From a checkpoint of a small contrastive audio-text model: encoder norm batchnorm.
Rows from block 8 of the text encoder, named by matrix and row number. Each number is 128 + 32 x the weight over the matrix's rms, rounded and kept within 0 to 255. All counts start at 0. Numbers have three digits each.
# proj: attention output (text_encoder.blocks.8.attn.proj.weight, 320x320), inputs 160-319
proj.152:158118107121138165182090151135144168156130155146182139141098151197134116153126142112141105152093173166107136108085114137076150186092131182059103154044209157119121052142084123133092095134125080101118115141106097167187215078207118225072099140174174098139178146172152171136091098142074123149109145161128162176140131188181115092107200070172126131166121066182140099114121157144120143152141104160075111164133156102177137108107132147127098099146136162115112092125143130084139112148130141
proj.153:194157087168130139042121122091113150090128143136132134130133135143147127150093080119138130144170159140163146088119122077152135124148102081163151104096158126105148089113137157171122096130100128115160106141111108161165178165132083144082106191133166165142160128118126136146106156145083089097163090139167144046136102139146165117083116125186156112074121147161140078130116104085112119033166122138116126143128099129176141177093122118144122150111102147146149133119057092111134158157125082
proj.154:187142095144042129135075126108094116101092090106099181158122094143130160166115133147086151118048047122102128144096161107173066152105088116155172104122160117116186110149102122153133142103161152117119102136155100102166165103113152125089115132164136111195121150126125106141151126099101074112112087144136181117140112099117167107146110126091119144122161131108126117130113061159132079132150158126053217084155123158138174131179136138185176145105198089120076110145042194077078084151159128
proj.155:122183141091131174119063094108159136117130173121148140073153113111103187153116169165122093170170161137130139075099111154084186194104137140092121105080142128118122124103129139106120063086109112133184149154103088150081136090180129137150141128150128122091165120125151094165107129153126128156107108189141102151196119088123095083187069152160184106102162067133181114153144150077107175123132140162111153102094095167097152144166090092170189082151169171117145184087127051140128117129120113
proj.156:149113097186113175134150083092134178142156058128082120110119147079113113113199123152162152118084107131099179140145150119162124074122069077107165117145083128175131155177165157099110162111163148166127096138099125172114101172125127156130107084130095130128116095115112163150109068125087165130140072178144105149137143083129079095092119119121144103140180134157128130141080148078073203076158141123089109152113129122152094133167164191133154164121129090153093117169132175074102143134106121
proj.157:102135167094144145179113098165123165088122135090079148129110103069126108116103130096074104151164080144129061150155099144122129112086196092123157094095128127125144118136158099122117144102164117168110167114217098109147102121113106082150162105106167171075083120114145146107086083122119117148141142100136098106168092114138191075159090125127134158113071104141169129147132086126141135173097159128143090105111132132142138156132116153123124089127125149126160170128125124107125149070133130
proj.158:159095138087108136158079113140147151211111167096184101125145149144153121109107167171154103141170173128133121104098145139067157158133168162093116084079103085113158069142142144085131010160119126128106046137095092120124182140161129107154095155149124123078121072173101129140137095139099148098151182207192143127120156165119133123149094165151170125117149087137167133134146161052167157098149110193124127114146126121139086175096135094147163098118153102121173161102140112137136154098210122
proj.159:151192124111120122138126120162096119090195094110121145173138105139143128116107101130127102108099140094107128180082135124152116086144149097071151112115161119117139159128104141122153100159045183069161133094129149178171130115151140122123135059126157131159144158164140077140142158118088132120182203113141071110135129156176158136051156145112096148077110170063150113106133161074129091056160154123139162164078135144095096109094179115153093183139125144092196114117117154167090097074183100
proj.160:122148083089155118135154091146100155068153141152142162104118120140131151076166133088136152120133167135131153118149189155092090145157163087149142158143146122168104148140123134158153080097109176131142083072094162136095065120124106160080140085124072097111113126164170100115099137111084116087147170152147134112142125181166105129158134122103138108133143119087149201161117101138155111102119127145175213097165128103110135108131131124179142135211114135110166163155109127118108100181105100
proj.161:119100098162162097139124062107150145133066100146122157108134176195121159181154112197099117113055082144110187115113175075120148103134091169144110125140120159137146140144119179080120136106176096126077109125130084084150173105123091103072141142163120123129167126034152157135141137118172057177120098096172123141175102124147124121128071067182157149164125079188126094112149101123094193164153168162079111082104134076149219094132110176124140086123129123137091089144093127099099149120152105
proj.162:129111077138156169153082133127086159182140112091125090192168100180145172197150079121157216132094195157155111112101130123102128143158212132105165163142152072083140152111137129128129126157106132127174091177093132164150196149101120103130102175125177127161112185149081126120123131142069088104192137129156077103206089100116161055182084141174155106055086132166148103045116178095172158093162158097129197151178113098122122161173153135042171107152180120109147104084121152152104140131124101
proj.163:121116172168163102125145142117132136158082108192110184105132111144133120187105124144144163100145153115081089077096103068203164117158097133140109152193119134109114100150084133135173145139112105165129128120107101102104138164145070123113092145116191118196113099139140135151142141124100187069112091109047161102198075152086118111110125135116113158120099170096139128107137029189173132062123150124148142144133117090145142122153140080077164117229136103101079148151128144144158156104098124
proj.164:125071087156122154144134117126138171098112125139118137080126185100102117117195084145100122169103094169084113160149117082148160116135150085154165165148150166108143074093080093149126181083173137138140114130171138105069129169099135117046127160153077165161066101095130128129115125139120124114128143105158149121175103129103064156083159101123129094090108131085138110158062138096097081115115109109077065155153134145140163132163148170145154093096080094178111107178126085152130132164102146
proj.165:094106099148078094091124109156127108124172124130167125145145148186125169151130128077124097164128051135091121133185138122109081111187124152161098145176171147101090207115123072150130189140156139108123125093114110105116195132105150160072130177149091123132156115102124098132130152083091075159140168155192140164125163111155111190106113105099148098108111166113086147136120120139132145135093145112116128154152115147108191125122175122113112090101076132118139073137125186104136179114115087
proj.166:137201160096158142088063128196142108103186109094118131243170087116122160082122189150166073167174143084163159114107178114056132145177144095109117172062110146171128118089058152062153132100072182142145069078107086136156150073198142175118166069178140118046149099209129079110142109143086165181189097150146067136163121153096120155149104092118166120196165165109153197147137142110122170181161121157152129165116069133116118166145161185133086131106143143152153110099111129124109099180158161
proj.167:129126142114117045113142178100126132074078116170151121113120167055128160094155133115066120120113057173111074112162149153166147102118101124129181141168122114147110092169085114113122148090133134153140140182071083085150126175120131132099099089121155112158129126149114164145152129083084126121127130105106101141070127160142101127069190063084087108135165084098080111147139099143061124172167131120144134138109088085094141069179110175081102069170147151166119138084136149118126076164077152
proj.168:125113144118163109168113121187128116093090107161153166098174125120190092072139133130182149127152081117145131186146065173139114162156138095116173139114111124082093172120087128100151126087110121146180146143126098129139090199161126151164151149111159153123075086074149173178139110074127113122134063150126158142190096162109123148127202091122125127101133145116177107109114125126121138195117188134132098113125167160129070092143124112156145112127119101136137112124142110150085152146175176
proj.169:086101169084142089146133079099109132082141121230073151085102191154085181096184139137076114126111165084088105167130089116138149080123169109149151085097101150135142075079100083118110106124097156154124183109116131084060127132117107142044164052081081169136066135152113056067128167113181131135103122078091140127125154207156098088118166082094062136157124164073063164161122133158103137092178053147148153112142125104095097174137132165115097158125105122156150129099171121134126110129124051
proj.170:194092118174114123135145153088120109118152119174079096141119171188077107084171087123102129132116120158084160222120125141179112103112162133159134140107076142147181130128116147116152163117129110127128119093109120109118082147148083156103112136163098134152142118143132100126103147125150071094135054113131200076107130138150097125110168110124137075130160125168139095155085090152098105067184136104150169152111109106129142171131135107139114150108129125117158194069158076112114086187083126
proj.171:149082090136120050169095150137171096120109155081143118108093131161115103124118171167188067118100063073090165169188121099140137134161158157112141102115108159071171136057128157195143088114084150126120123107140097145096136059153079156159121116228131112078176137137089066116113114144118148208070114118160132177118109157152071165195141115131154111133129095094181189205105142121128146123115070180127110129181188196159146110050110112149108114083071104097107098181078115140095096164145147
proj.172:147116067179136120121150147139132138076148134165089091105116154085094121125111163106130119110140136102101156135116105115127108103086055153121128092105130138105147098156120188121090189213094152103098138121148082118056151099181127115109107080135134126133146175161120096166121157140104162060110105191092116166101162128119110163149114094071159101137130161104082142155087128164065132103151111097095135101130158151105162150101130141131116098088119187186151094165120137195194168066162147
proj.173:097129152147120133093154099090155134135135146146133090117101137112143095119093154162125140163090110144131107121098127125130098118077121134150146164097162151097165107162088141156144181108113130118072122116150066071172141161054096054124143124083095081123086122068119146115099130121166165078152139082133077123107079064199115119091121090106128130111111096133152142158093107045117123134146117094101150171175155107178138122157157165090085114135110126072106148160126132145089165161123190
proj.174:106090174108110156156062100191115194142166123090164171149072156124146093112122168111127082143123209118150134098137091119104165149124193171191121145094167125120140118080124085088093139117140104118126134091165097152147132155115111156179087158106136156160139120110107163148140147132123139109181140137129185136183125108124146084121139148166168162138109192132130091075144115132101110106134105112070089110131097084086108138104136151131116148105103046129138145133180066165103134084106093
proj.175:134126137108190150135175104085135123132130077162103169080163135127166126166162118147142131058130137109147129091161111128150133132132126161154091198215102085121083157128125101208071163142187076108095120122134170093120112137124134099156091125130140145119135149112104093122136099140124169087168124118127078166182123152106145137089086161125112140128074174101075115120212160107144164082178155074129137147154135136123113169085156142071114148131092142101178106142079142112099133080105105
proj.176:153123099172131142146130071166093171010112105154130144152147140133188165170179136110141216176124165116157142142101103125129106153119137150155140149114156133122128124150093119119127174148155141120150107152116143123063109181127095102077175165110110166173132127115125128153098128089143146134105123131098137114150126132119127138154110071138103134110144178084128096127065163170131152133149124089092140126118114067076098127172107143125109092131175115208077105144151085144152113141128133
proj.177:115106108118179112073172150113076122124136107143091118097082129150063114099143138108185149139137085123122082045134147103118116087044105086161089106149113118143141076149137113145119123116146136109134148103142145082115134175091135105118136161065055119088116115078132079089188116119149152103106137097134094064114080143087169152115138159109107128118101177100121086143153143095204113095104138164134154150126121182152193106140101123140146138133112204109139143110126128140198139142120124
proj.178:102138097111148101115154198058159120149126098196118143189078105111143104109131140146075112075122059130129160113170131149149122118142144119088170116112082121149126131191144122179108143137068143156096142120140113123059082121181136157129146076182152102071115144161156082128136140134121067140108084106122097120125130144153117133095172134057072149151174146118101129131064121176092125143152136176160157119075129148159141100086111097122139137165122157155119142148103125072118082156134160
proj.179:155144118133157099110173100201143140140096173116196098142115116134179100141086188080104096166156089123141138166138180146119112088165113157092114132157082101160169115170126144120183111142097127113091112090135098186123164127147112245179050134120170104105141138179150162164124183170082109106094163152183171133095179128118161194141143175089120136183130200116141169107178113152166112218119029145185099097112133123096166102105180095079043133136076163083074079203157158113137149058147104
proj.180:131134070111134140127113096121141193113146156097127133204161075111144148105108157140131140112204092139167147147132138234075168155109073097205149129116053105104109145143118112135088101162076093148175133140130144058162096139107105175149140125127166172131098093099163081183126180109129051105146138126081139135095172151094133120125163104128129100139173139146121120166104115187106192089103171074134101108111128121113176136189142136169126123120159100141168120052089131097136184135084127
proj.181:135167130103131159103124172106105162079073194147159130124098127213095138081097151128142169148168134146135109101171190142110182163185075172101112088155130108104133134064130112136100095154100142139163139112156179168160126143155138139193133112116170156099128178149153164136166173142186157107075161129144139097092160117136185141143146179112138161171075164147114157138180142140177166114166157141143066111097099140153122169086071087123121159083177141162161130111122163096122118132118102
proj.182:127187126149115067134124151050141110136086109163158069110139134161184192147143124128073073081107143089137191062080114142130165125175114191087124110087145155136145115115121158101157080135149101126144150110148135185161125063163090124095100094099100158135113164046113135158096158141078089133144114157195161134137119175151170090115132134111082159104100095158116134122136090127164067176103125125089147105133088169149107167126146130138127172093137129156139133149139087164091133183114148
proj.183:132099153115121220115146181147150134101120171103215197099162152156177192137143163108113141151153153099139110178113131170110166184101125143128120073096133054159135138122175145129067146111118167051150143164069090153135135128148180167143184141133124075149142141198115119140188136108124141092129104165036132129141105104110115127121128166116150138180104177103128163136114150134135151141125090076123134139191140123109105131180133149152133124102109139151059128136194122191168144138173129
proj.184:148131071068159126091106131240165168102069149137168102167129077142140151110063157106125136110119119211146128124162115127122188082135112140094079113071117068142123098106142076124169093181116152079074142052190115152173183106118128103092125114095171160085106108115128139128095116091096166166136139162102110068089086143172151083067121143155185135085102133141122114142156095109174143133066157148109122204091105100083130133135172073126109080138074110118125105153142129117200227069120152
proj.185:103166126141186120103109116116066188078177148127152143177134090099146141086175141128079129115088135152168136098158123156133129126142074108127159109129083179152113115118139116157180145121072159123120142084153153189106098080156189143148097122079116128124119142146118160117162149144176104116133146111122111148144115142087117163199172143113105124120150123135112147124124137135142117125090110133126118116136110126164129104103100070096136159165163162151179093178077111119138098149122147
proj.186:168163128103084103088089152159094181182142153118174103156118070144212114143157137108163144084125166084148151070136130143059129119145180079142092146110097119127127110146128135130190079120074176084093092090116126090113156147116163056129156151126140123129137107108111135122148101131150131144151143152199137113172170124061189097185098116145142186124137150163191130140151147117139138204166119157160090122159141151144130129158131137130139104108137076118075080133097137108140135157092116
proj.187:140125123158029092154232181124107060195113157139175103149173115101124109158082129139133096071099104129121149166146098089106108102147149145154085204116133089098129164104086172048127142023129145108212132165104096158099148167161122106148058132116118125159071126094069113174143098187108179126116071139076143187139146104072063157148125155077111118103150120132146159107094117186119135211100123124135159126168141145093128113090194128130171110140150169110132136119108115169141152102121165
proj.188:123111088176128145158165093184139145167132083101169090134156154132111133102109144140154111173125097054098129190086101109161051070118084115220080130155086137130119134118153136077126096173168130129136112163103123152043143132126106151148122168053152111154088113172131088159057111139101136147155188084177186095177132116052186159064131214040116113118135166095133215097120141118171082084122124145185114151153151169126104138164122129085080142192068175159082151184169143148119111138107156
proj.189:127147162140136131149139129178065144092138099123179142117161112102151178172087096140125081229147119135145105083131120124076153163116165186105064144093136143109170076124074114180129159147140140114124119071201149075084131063121112105150131073121112124168098115131184115113118078069141158171163156109142092131132104054117155184150111115134093111114144103118153135091110157147115118155138108107160092164113094167120098055092122125091128119105088233121139152114128114166104093127182159
proj.190:095138191157156156149143167163129126082169149137132111092149136108130159118172180162133135116153044177126138089126139122166110122076101087152185087105098089150160128172120066173132174112144130129132123109151095094146131134089133124136185108105106101116143062191178170106106122081170090144114112115106151149109125079118142083139151068132123146135133123142127156159065183122097207124139135110154103142129154162140131112178075112134063071153142143176073143103105107127101138113127132
proj.191:111093124121179171107149151101095180120134161131146158195111101105176076095129146100181117137165094097143171182171138148145119078128114144107185048073103084090128125123158134087108148132140132128108142088146110157121111105175102169119120172135141118071214088099104134063120143083144101094113097116186155130144132112165146141135155178116140135125112125140160117084091130152099100122146117123171166133087126099156099165126115131134118117132092110138204085111139105110115157193089151
proj.192:079122113117186117111149069135084168115072167116138094105127121114172149143156139071145184166135132127148133086141118114123154155087098124175130151141160117121160087099091110186099112096123179124185201188177124172116174129134091088082124078140111105136098192153058178187144206142089149059066154085183156129151119146113153133159066140089121145147154138142186096151158172135166148131140138072143191126139136137136145159167113167155073069142132132163098152094165130149170107113044143
proj.193:098169188133164164131125118148097123145105075172149102097182127209141134092134149129162124128110123083137167159167173157125165099157112120124091122107161124109151171163139101116136118150160157096171142100178146131113136142097145084143149121117140147077135134178135124125153141135181185129164125126126049091060130178161086159102119138165130124110113084091122095129099155100147150155140170155128156107115115181085048119091148120103148129118140102123122139129096115131077060157110111
proj.194:170146078129140192066154062074129156123136121081159136096123128149116105118168083121147119142166095095122119070161210067100112115177104101102108128146096166144120165124121128106095112117093136208130087126177109134099090192109168098167170086156130121168152144148145089076105120152179082096122171153140058139167114136139130116129087135117130118083125110108123121119163111130146113143046126182131116162121094150149185158172144143103178153120146102082077090098098153120096107124107137
proj.195:184102127139086065158119097126111092165181100071151129146107179120119129241130103126122067113149126114221087123101084025118125109129129142111088118113116156156088145141075149112134129148110129105102094113114093174167140104193092155174124164201163094123175132210118140160105142110076117145151150173158144120118115142096136084120140084141118089128139127106139094147128132075121116145172122165106080175123125185184110149082125093155143148181168097098143194100149132154065056139133201
proj.196:108129134136183087176183077144147094145100127172156095112114146134143161144101167116144133111147107149109134189131134149144103131120115137104136122112154140095155106143117140159161109130129157086087087143113122112121141160119148091114176158173141142155128092134140133166118133114084111157147185101125159169167128134113082145121091065149095086135086157111143125113112141106142128088186147107130165143098172138110146123124141130164116077119119084143112159129152119122087140126122115
proj.197:176121161053106122108079106077196143097130184176061094110150101124136105130139104112056083100122123130142142101170105103146193154088141087078179097152133146194100136132120093095109074099059132160107175139090141059130170057114114105090151091110099120137122134131123074093150115132160145138120057136108101122077170146162085147095184163081102158174158121132125106128128123148161069099082084153093135153153127108113158068106103059149101117130147133117161103139167111139108119108185059
proj.198:139136109136133130167113153114091097145090107102140101129109130153126088163121133111199150114129120125125149179106162167113120151209093106100152167062135100122156111165140200129134150137093145082160094187103151161072163121139128123085167166154096106171181154170107110145138153165099131156146121171123142136089117131105096152160143086097139100122156116150142085099135159077102164174156131177133122107089125118107105115089107144144087137130107146137077135111132133107134083121146146
proj.199:140136133179148123081138134185114126055122143122115151089138149134119124119110115165120145147136100194169110140134126112125153119126130166090139103161122136188118116168173169128111083118107112154132136120110201105085065144122160125116117094138182175120108182129111103128125124181108119114200114131144152076103091119145182179113137112109095144101052158133076106150106160157167135140075196126193157137132106101175178142138127114160124198102135162151168118116103163102119185113151133
proj.200:085127107113144108123131143074150162119076142118150142108110135139164117152123199073113126098072093166182152121154124176093145161079095095094139113079134134188109131150214141146136088132116122129119124107059164120166112077187082165131136115126143155103143113190149104167118105153119125127137144192138090142169140138161129111151124171144120166104143118126094114108115098088168165173105111165135144155097176164176140129067132107119110144093136182173110093139121080096112126124197146
proj.201:154096149102142197149172144126134079134136139139152113091085151158114065150112066174111105126107100154128118083114115103140165198118124144106110125127162162108137149076096109086129156101139102140137124117129113123123141151236163137153152088138144106174112107177149147132133151129110165141093095114102139084120122110116131113118126153166140115164124123112072150152174087138109112130193128123138104172107064096105139148123132135094110112119064137146134132113133153122089144146081138
proj.202:190149177124096151140113150157155111226118134142155084180080113131079090087129105141168115122147174092115128121136127126059144152143115141108129131155109151151154153126093187112132103122141108101129096080145131139144104093125121202133095088099158171109116123125118105125075104190080129066149116193105145107126151078108124139211133124131147109126069128143132102091136109118132112173108139182129098132112132167138132075107144106155177112126171176108140132118092136121103074173183123
proj.203:116157142117150117164113110105151149138168156157151167163054089110179135149093157105119133066136080104147070114110105139139110136097121133061175118160131171140123037131136145159158138175124178133117111129136214136093130128097094115148112086121150134068083131134116189141147121135117097150130189094151132170138101112147150135124154128121097136136136139143186145117106122189117115155111111174165193128100112123150067136084108045132173105185160169099136170182138141152098106145156206
proj.204:105123095162101061142158131037120102122121145189121100121091143116120089105156155131120133114092076081078125195121122117181078095184146130094068139134080096043140126089124165124130146095186116133111153132161165118099147139063106120135133178090151102132105104109142160121160105126147155112082141104158090138139122134123168107161124176116117130075106108145084188034165147115145092145168064202110102067198146140158095111116137100142204067115135129149112117143107089127142135150114142
proj.205:128198120157199116102088053113142150128191184173110095135146072101121165151133161087067193100131117122151176150182151126135174128077149054194126134143126077133144145146112131119192080176095131073095164131172164101152189087075081035089144115096148130143111133088119159132106121145159181125122188107143091095179099063150188094186082118150168144091077115170163114091156141140179106099117129110135144114129134145125183155106103094126064109136105134177084094111135089094164075117107040
proj.206:132111140116143130136081116120100182151160104100101148124096119173127138130129095120064106154155201107124163055154108152132102152127117167093138124142153174139127199090132150113150144137136141129143131076113121153138164098183165148148126108095162094146157107140116113108114100148113123155100178152136154142104159140169106131154127128118119150152105128095102094086130118160173100120090063150094071143154122117130085153168068088103141115129182111118093180123156114163139095137161068
proj.207:119135161089130155107143123177139121125104117126130100125075140069055094189123125154146153121223066163099082131160177151157141120097099085171116110111103101194128125139123114180129166110121121172208105113116124115140082132161152159141134138100106122130144120184141156089198104101109145113106082146144094121101149108153135133149166168094135108115206135116149112140094080084118110169120118091096127214155120129115110150181134149135140108138150158149116139086157097196167120135129189
proj.208:128094143136168105125088070104166102117098131142144109114127130141154084189105076158117084208118110062148130116119159151175125118097092114112142098180132147126141108172155197142151133140121076129124183132108148117099122100132092173130095095127166133126149155146168131159028115125147140151103122152155075112082097122108119117118139118162149131116102103102116127080114120054076158121127110148114036117143156174111113120092107091101095110132104145087135145189133112144097155055127125
proj.209:117130085178108167153166116112148146111142085129085159138127160171150088161134126150198116109153119103080163145112125151149086136133132161141100112124164197112119141184132140127081148116165102106174140143166156181153099102167139169115137119178138129151163127116114100192130154093112078170129078168105150107103083109134163154151078127207167054096087083166134107097163114147103131138148123118133083100111067077067187117131103121174201145155167148128131196082108093176121071125087147
proj.210:134135138164152117194177142122158125107099139120165150103066157090160126153101141105067147096132163170156098052139126136093203156056166201143123143122112124095140080091142133133110163203103098142186153149135104100136111089135125131126140111103149092148094118153160168154047143075067143089111200124075168158136085076130119157061097064202152077098151080107216168102094124130100183176095112079163103130205162110098142105213131160066124145094097125119106166147126179173153178130088130
proj.211:102085083141128128084115116110118171118125152120108125107120173105171145137146129091054117154098058116110124134103110119153103082131144138147141138160135097175153180152148119137135147091149132135116129168142127107111159176100114120112158128138079137132088131150162136188089115095119134189145145124179119141133150066110123085093067154114114120123133147131171158169127140120113181166125171154118125161134135139093136174178166136165082126094144150118087114167128175111144154089145154
proj.212:154139096152124177094133073130162139113126170060149108120119096149164137121112141102147159155063109095150188133115192126109074172083110176105110100073115204107153116100148173162079105134078124109130084154086155218183095076146097122116109128180180114162153190158129170088128155175158107135110108150183108115071104151095102153141128102158127118135123097129116105109056139138058120067094145135107167070120099106145121102127108113135111217077148123141094102151121133120076112173150082
proj.213:111168147137101126153133106122110096185148154114138096137099117108063143112118073185139178126124106135120144180126086152122174119123134130113142115164094188162121129135129136119122120180102148155108121133160133104144097130119073136099124114142151179122089144098139171094113092095117143115104117139143071150144159129193088117131146158065138121146143117091078130111118077087129113142114156135101170126131117075130116135180123154110110154178181099133125094141082167157126133190122123
proj.214:097084100178083126142117132082165113198158145109091133138139164216092155119080117079082119136069146143171133168121145093170115117157198129154174154164119167097062112101124156054141108113124147133159178187107116111127212131122078129095106128096101173205104143051129134134115135169141127130140084086091151158141168148135038172086145120103119113155200132077088163112076101156134126114133145113072142078152120103119150115162135123119201113096113133076129138154086115143118148181102107
proj.215:134060089137084182120087093094172111111164159146099134098108150123129162180151059177104100177066151162070121118107096035126099134119150132136194135115148163125095123124069151129106187156127074143140130143095093127146196126219076159050104142108091130137147144142132194167111154138110159139095169115151116108157193167144112098157080116154106172202141162116088170171147149185103164138153139161070077107178109098147198135139135193151130127090164150145149139114067141138131181121073154
proj.216:182068075131103135176143186177122165085109147165111116145167136187109100090072122148121110144121136135155143203119178140143111092106173152154091119062119138062080140091126169077122063181162104127149108106116154101141131081156160110164070156134113169097086123098113033114147120165172115132166117163107169134085098120110163144102122130127173110097128120164073108125140141068133110137065143164135088133074140142160149100074118108171114123082099214112143124116086090084074126125185081
proj.217:127130089107125091157100113079128060153106107150166142171129120105168123164111143172144129118175152126168144122139102121098096098137111114090129124108124138136063115184103183111117099133110103100159108127156149215088120157174110087197142131189206094106190097137129120205062156156151057177134104123096125095091132099149157149078149133196129131082104091166121096105089136186068129163162171181155112116072129093114072131123121128108149134153089098139158178097142123160070134106095115
proj.218:158160124141100171163137138125118146098106123182090173105130123085141090113088114112140030112116130084129162147096124176140143141158128155077104114086147156093123153097159142099136144154134169087122111091169160109127113144113184151151070137139168168104109132139150067106172112138103152125110159133097165159172161134096153163105160210107134090175150183099111149082118075175160087167088139142114162136108092096066062131142177067121189110120141135131116153161147087163103108072105163
proj.219:107162158137114171170151147186164129109109095162069135084142133114135053098137167135152089145098078163105154179119153132167127132100132157145160145155055168168100101143115150129158112100122135156150130148144096122116090152164124121124124129073155120115128119092176109082136073094190093169101138138129134191126116119175085136095153088137067137164063108139092101134148107083152139190113122124152112161181154152125133064095095137104097152053134137136107132105125087128128122168200111
proj.220:098109151092094122135158142178171092149091077174057138097134146110171149137173092128124078092116083121163122097103132112173144113128192161173132180133190110174059155157156057106152149123204130139217168164117195147102161081137139119120121084134153128170105166201148125196083194153121177121090102089131152153182108162093109140118124058139143107139097130086176092134148074175135182165068133111176127195156148101094054162167167169101113146192115108058079165066121087159130119110080147
proj.221:151121128236191127143107119081225110087110110101044066173139184085124134162148162181128136136089127100086178146132178128097101102122095105096121078140085124121144189150155126122118165142177113141054132135150100140144138136100118168088169153159120141082181098180144107090137087169133118112150140162134105154158148115125119124143109145166112100156163157171089164119163159111104115118099130107167121103147152114135146133160112138125127092101105107202072087135125173087171155128119169
proj.222:127136096109167121171137129068124114140191161094155145118107112132168084205135141107102099095093096108124162163145183163184099097167122105124106121086146151120148134177154124146149138088130072107130120125206137194076125118062101145132129148126079128130167101137169110171133163146168119142068130139144127125081145118110112181116151217126086131160115115097118146110148123117073089088101104109166148103123129137112062123065140103164096131097136093110071170160171122115116072125153089
proj.223:155154130088063073165129154100121103125136095127112146114131154151120129096139161090137128119083071151129189144091162129128142119124146153112132151125127149180122111070134135105144089132101079173118100121143174063143102113104168142136115132164128107162164104101111118078120072083102065096156078171152116178133165167160112180128181132116134137078145118085094148122135097085133102130170076153119131086158107129159194107112131084126132126141139126150088082159081129113106073137178106
proj.224:139085092102110181152113171176141171103118125081090131144165126140124154121065178106112146141168180133179107122089170087152200169139092175164119129124127140106128125096064115073112118140128078122143136182153091117098144132093080091128114096149070108043025186104129153159154185175188180106150117155093113138112125141067089069158136121057149078106146098160129125115131153148117205133184166082100144162118168191117116118126206153120100105139183180081140146124144201148112170091085180
proj.225:109168106090151167115109138068110133193171127128123116109112086113107160084127070087157125077096121137185118110089117183100078113164124141099125167129147126107097157124145124089129089140115124154116080118076185090146138160114138149139158136086112168130091104091123108068126154100190130134170123159146110134158152107143140061161097153197152153094142159149102108115120168098169171123092181149085083132156160160120100101104127109108197136119176161117154132116093118164077140104138086
proj.226:190076132151099166173112126164133073200110073152138109073143111075081136161147115214151140094120139156129114064077120162115163090144115170092081165177112184185133119133149109067132119133144080153181117192090103145135133093178111187118140078139176146149165132162180121124101143164117071102126083183090131134078121148165125098118143121104174139098171042111117149110103096167137163130131103142081160102145125071143120127115177123146197164152135112120188123115111181148110065103089143
proj.227:076137111143111074124156124183094153101142162138181155158125109130128105110074089134081102139104133224189041081153094047195140102040182129192155178213162108118132078110042097201118098135127142103151107166094118050174188150080065130103095152084134136186077106116077136190089142067105149196196101039226119111178048090148125122032078131186142131137090128103162094125173137074192055141148156094153119142181115094121163131192143154078112131106095136143198191102134107164146225168104135
proj.228:094069092113190111142162137078108162079094119171076120116145144141147113186132110154098156127095096108120104138163164173207127109093098080138098119213106112116136121095214138143125127115149177156180199179114115107146129116064134085143123119135150164191079200148093114097071115106170194103185095115119108066150114174090147123075150157093108123102151154068183108100126176127119120130117113085088167123136085148141107147121142132133127157108124147129065097159088148117122142093137067
proj.229:109093129080105126078123099034143153056136162160129175089139129107178188116070165174133128137138114123159164128127141180090163113117083091110084118078107178118102151114133135185069134141090112102155145106173081137186134073151162164114164112133193061092188121158146159128170139062086135113125178128139120124117176145175125120078092161136100121161125106138132128088132103172136187086150089116181155125110116129104131111153106072143121174095110185118139132119104112149137130096147088
proj.230:144202166076181175122137193069120167168088149107143175143143089052131181125084152064105127069144144147164112060136083104082157131144072092125129129131169119098114094112099085237083118171142124110167138161195200156216158102095104121157142086113157137074099131162172182142129143093095166122125167133078131106159088106176137111117111127164145116130154055184153106137126186161106161138091109110161169057073158078040101102080119096118111146187089166122138134155104140097113145133150137
proj.231:145197106085094099126125092125050170099116143172139154157104113146142141120149189114064084164096155166109138177158153175185078079107123078088178147091145108114117108124093120123161112093122140108081079079102074195123178140148149149157107091164140100147162110194172148094159106136123119120157164140112097133105113151091121119130106079139087132129085110167085191155156167103121166156167143132135069135091145112155145092102140147150101125055109135169110102121171139062124094132135132
proj.232:102139130134181091111147096120177135140163164121132133135138111050125112116132107130108129153102112125053165139116159132161100158121141101104124057173141083160149190141150147130162141111143114127110139147135109131131129098128072161124121184132120103099148149117136166139156097177119134107084127136191097148191161117124125055177080180171138139117145089220072131150150085071155093130085148137102123113136116133100147175138108106167124111082151121102088171095154108168182165137151135
proj.233:113151098148128183112141100104117155148147104101102139162134132099098127173133126114147134067131090122108127160155250153120151054099134059167171140111107132113142110103155108117131099083087139152136122102136120107107049105101156088176147144125125124083106083139110097109089170060144168159137143172117124142163071141142120131122123167110187142101127156086113152048191124054158097116124091121138154149068144143129166101070113107082094141105142147135118134089110110122120126105148124
proj.234:140157131063184161135094111152140105155167140106096126135116117109175108101107111115133147148134139077140190192093078105073094119159132118119102172109104087155114174150172120122139163111126096060216126157129105103148179098155160143069139144137153145171109149094084128130137165118144122121125134161149058129165131108156091139149119136161146139116099111107136090130112127140133145102158138120126075147121132081107114078182159124123144125156138103139103031160061091144190100107160181
proj.235:111138120118119121071108140148120160115146166116138154144102073144135109093087151062112102100135188093177105124164136115077119124128179133107107165107123103097133172118142113127125037112076169114159114105105123142175135104091136124159103140108104166121112108119120088135122119095130144081132125125097145087110099085086174123126112130071152142126143161142146114112141122155179131078085120136130127142099167178130085157100102060105162124099106170128103128121142131156132164078139118
proj.236:119098145104144131149055120139154170079172123079086100133144176093155160157153140153120126189117170147095073167137149132145094182163133077146138101149132067105092150117125095071113124065112121196117069054067155071061088082125113147123180199129109131108108063146123145049116059147198096155135043097175109172145132093157144110147136177115102101134169080136118128170079152110086124073172185127144142140147156094108054145157126143154140093136158129080166156092184160106091128073074110
proj.237:176093153129122088177114191142186112153080117160113142135125157099110090111171137163139088135151143177123150112087166126177154110113141097156110118119094097135153125121084130155105147104128062148136152146197076145098089124112114167121143109118129101090147148124156135136118140146141095138113103149123155101101107126157125114082067123158160111106098078151118131128186106146107116193107090119195115111189124130166140139148160123208120167088085123106116118121110132111164152154115169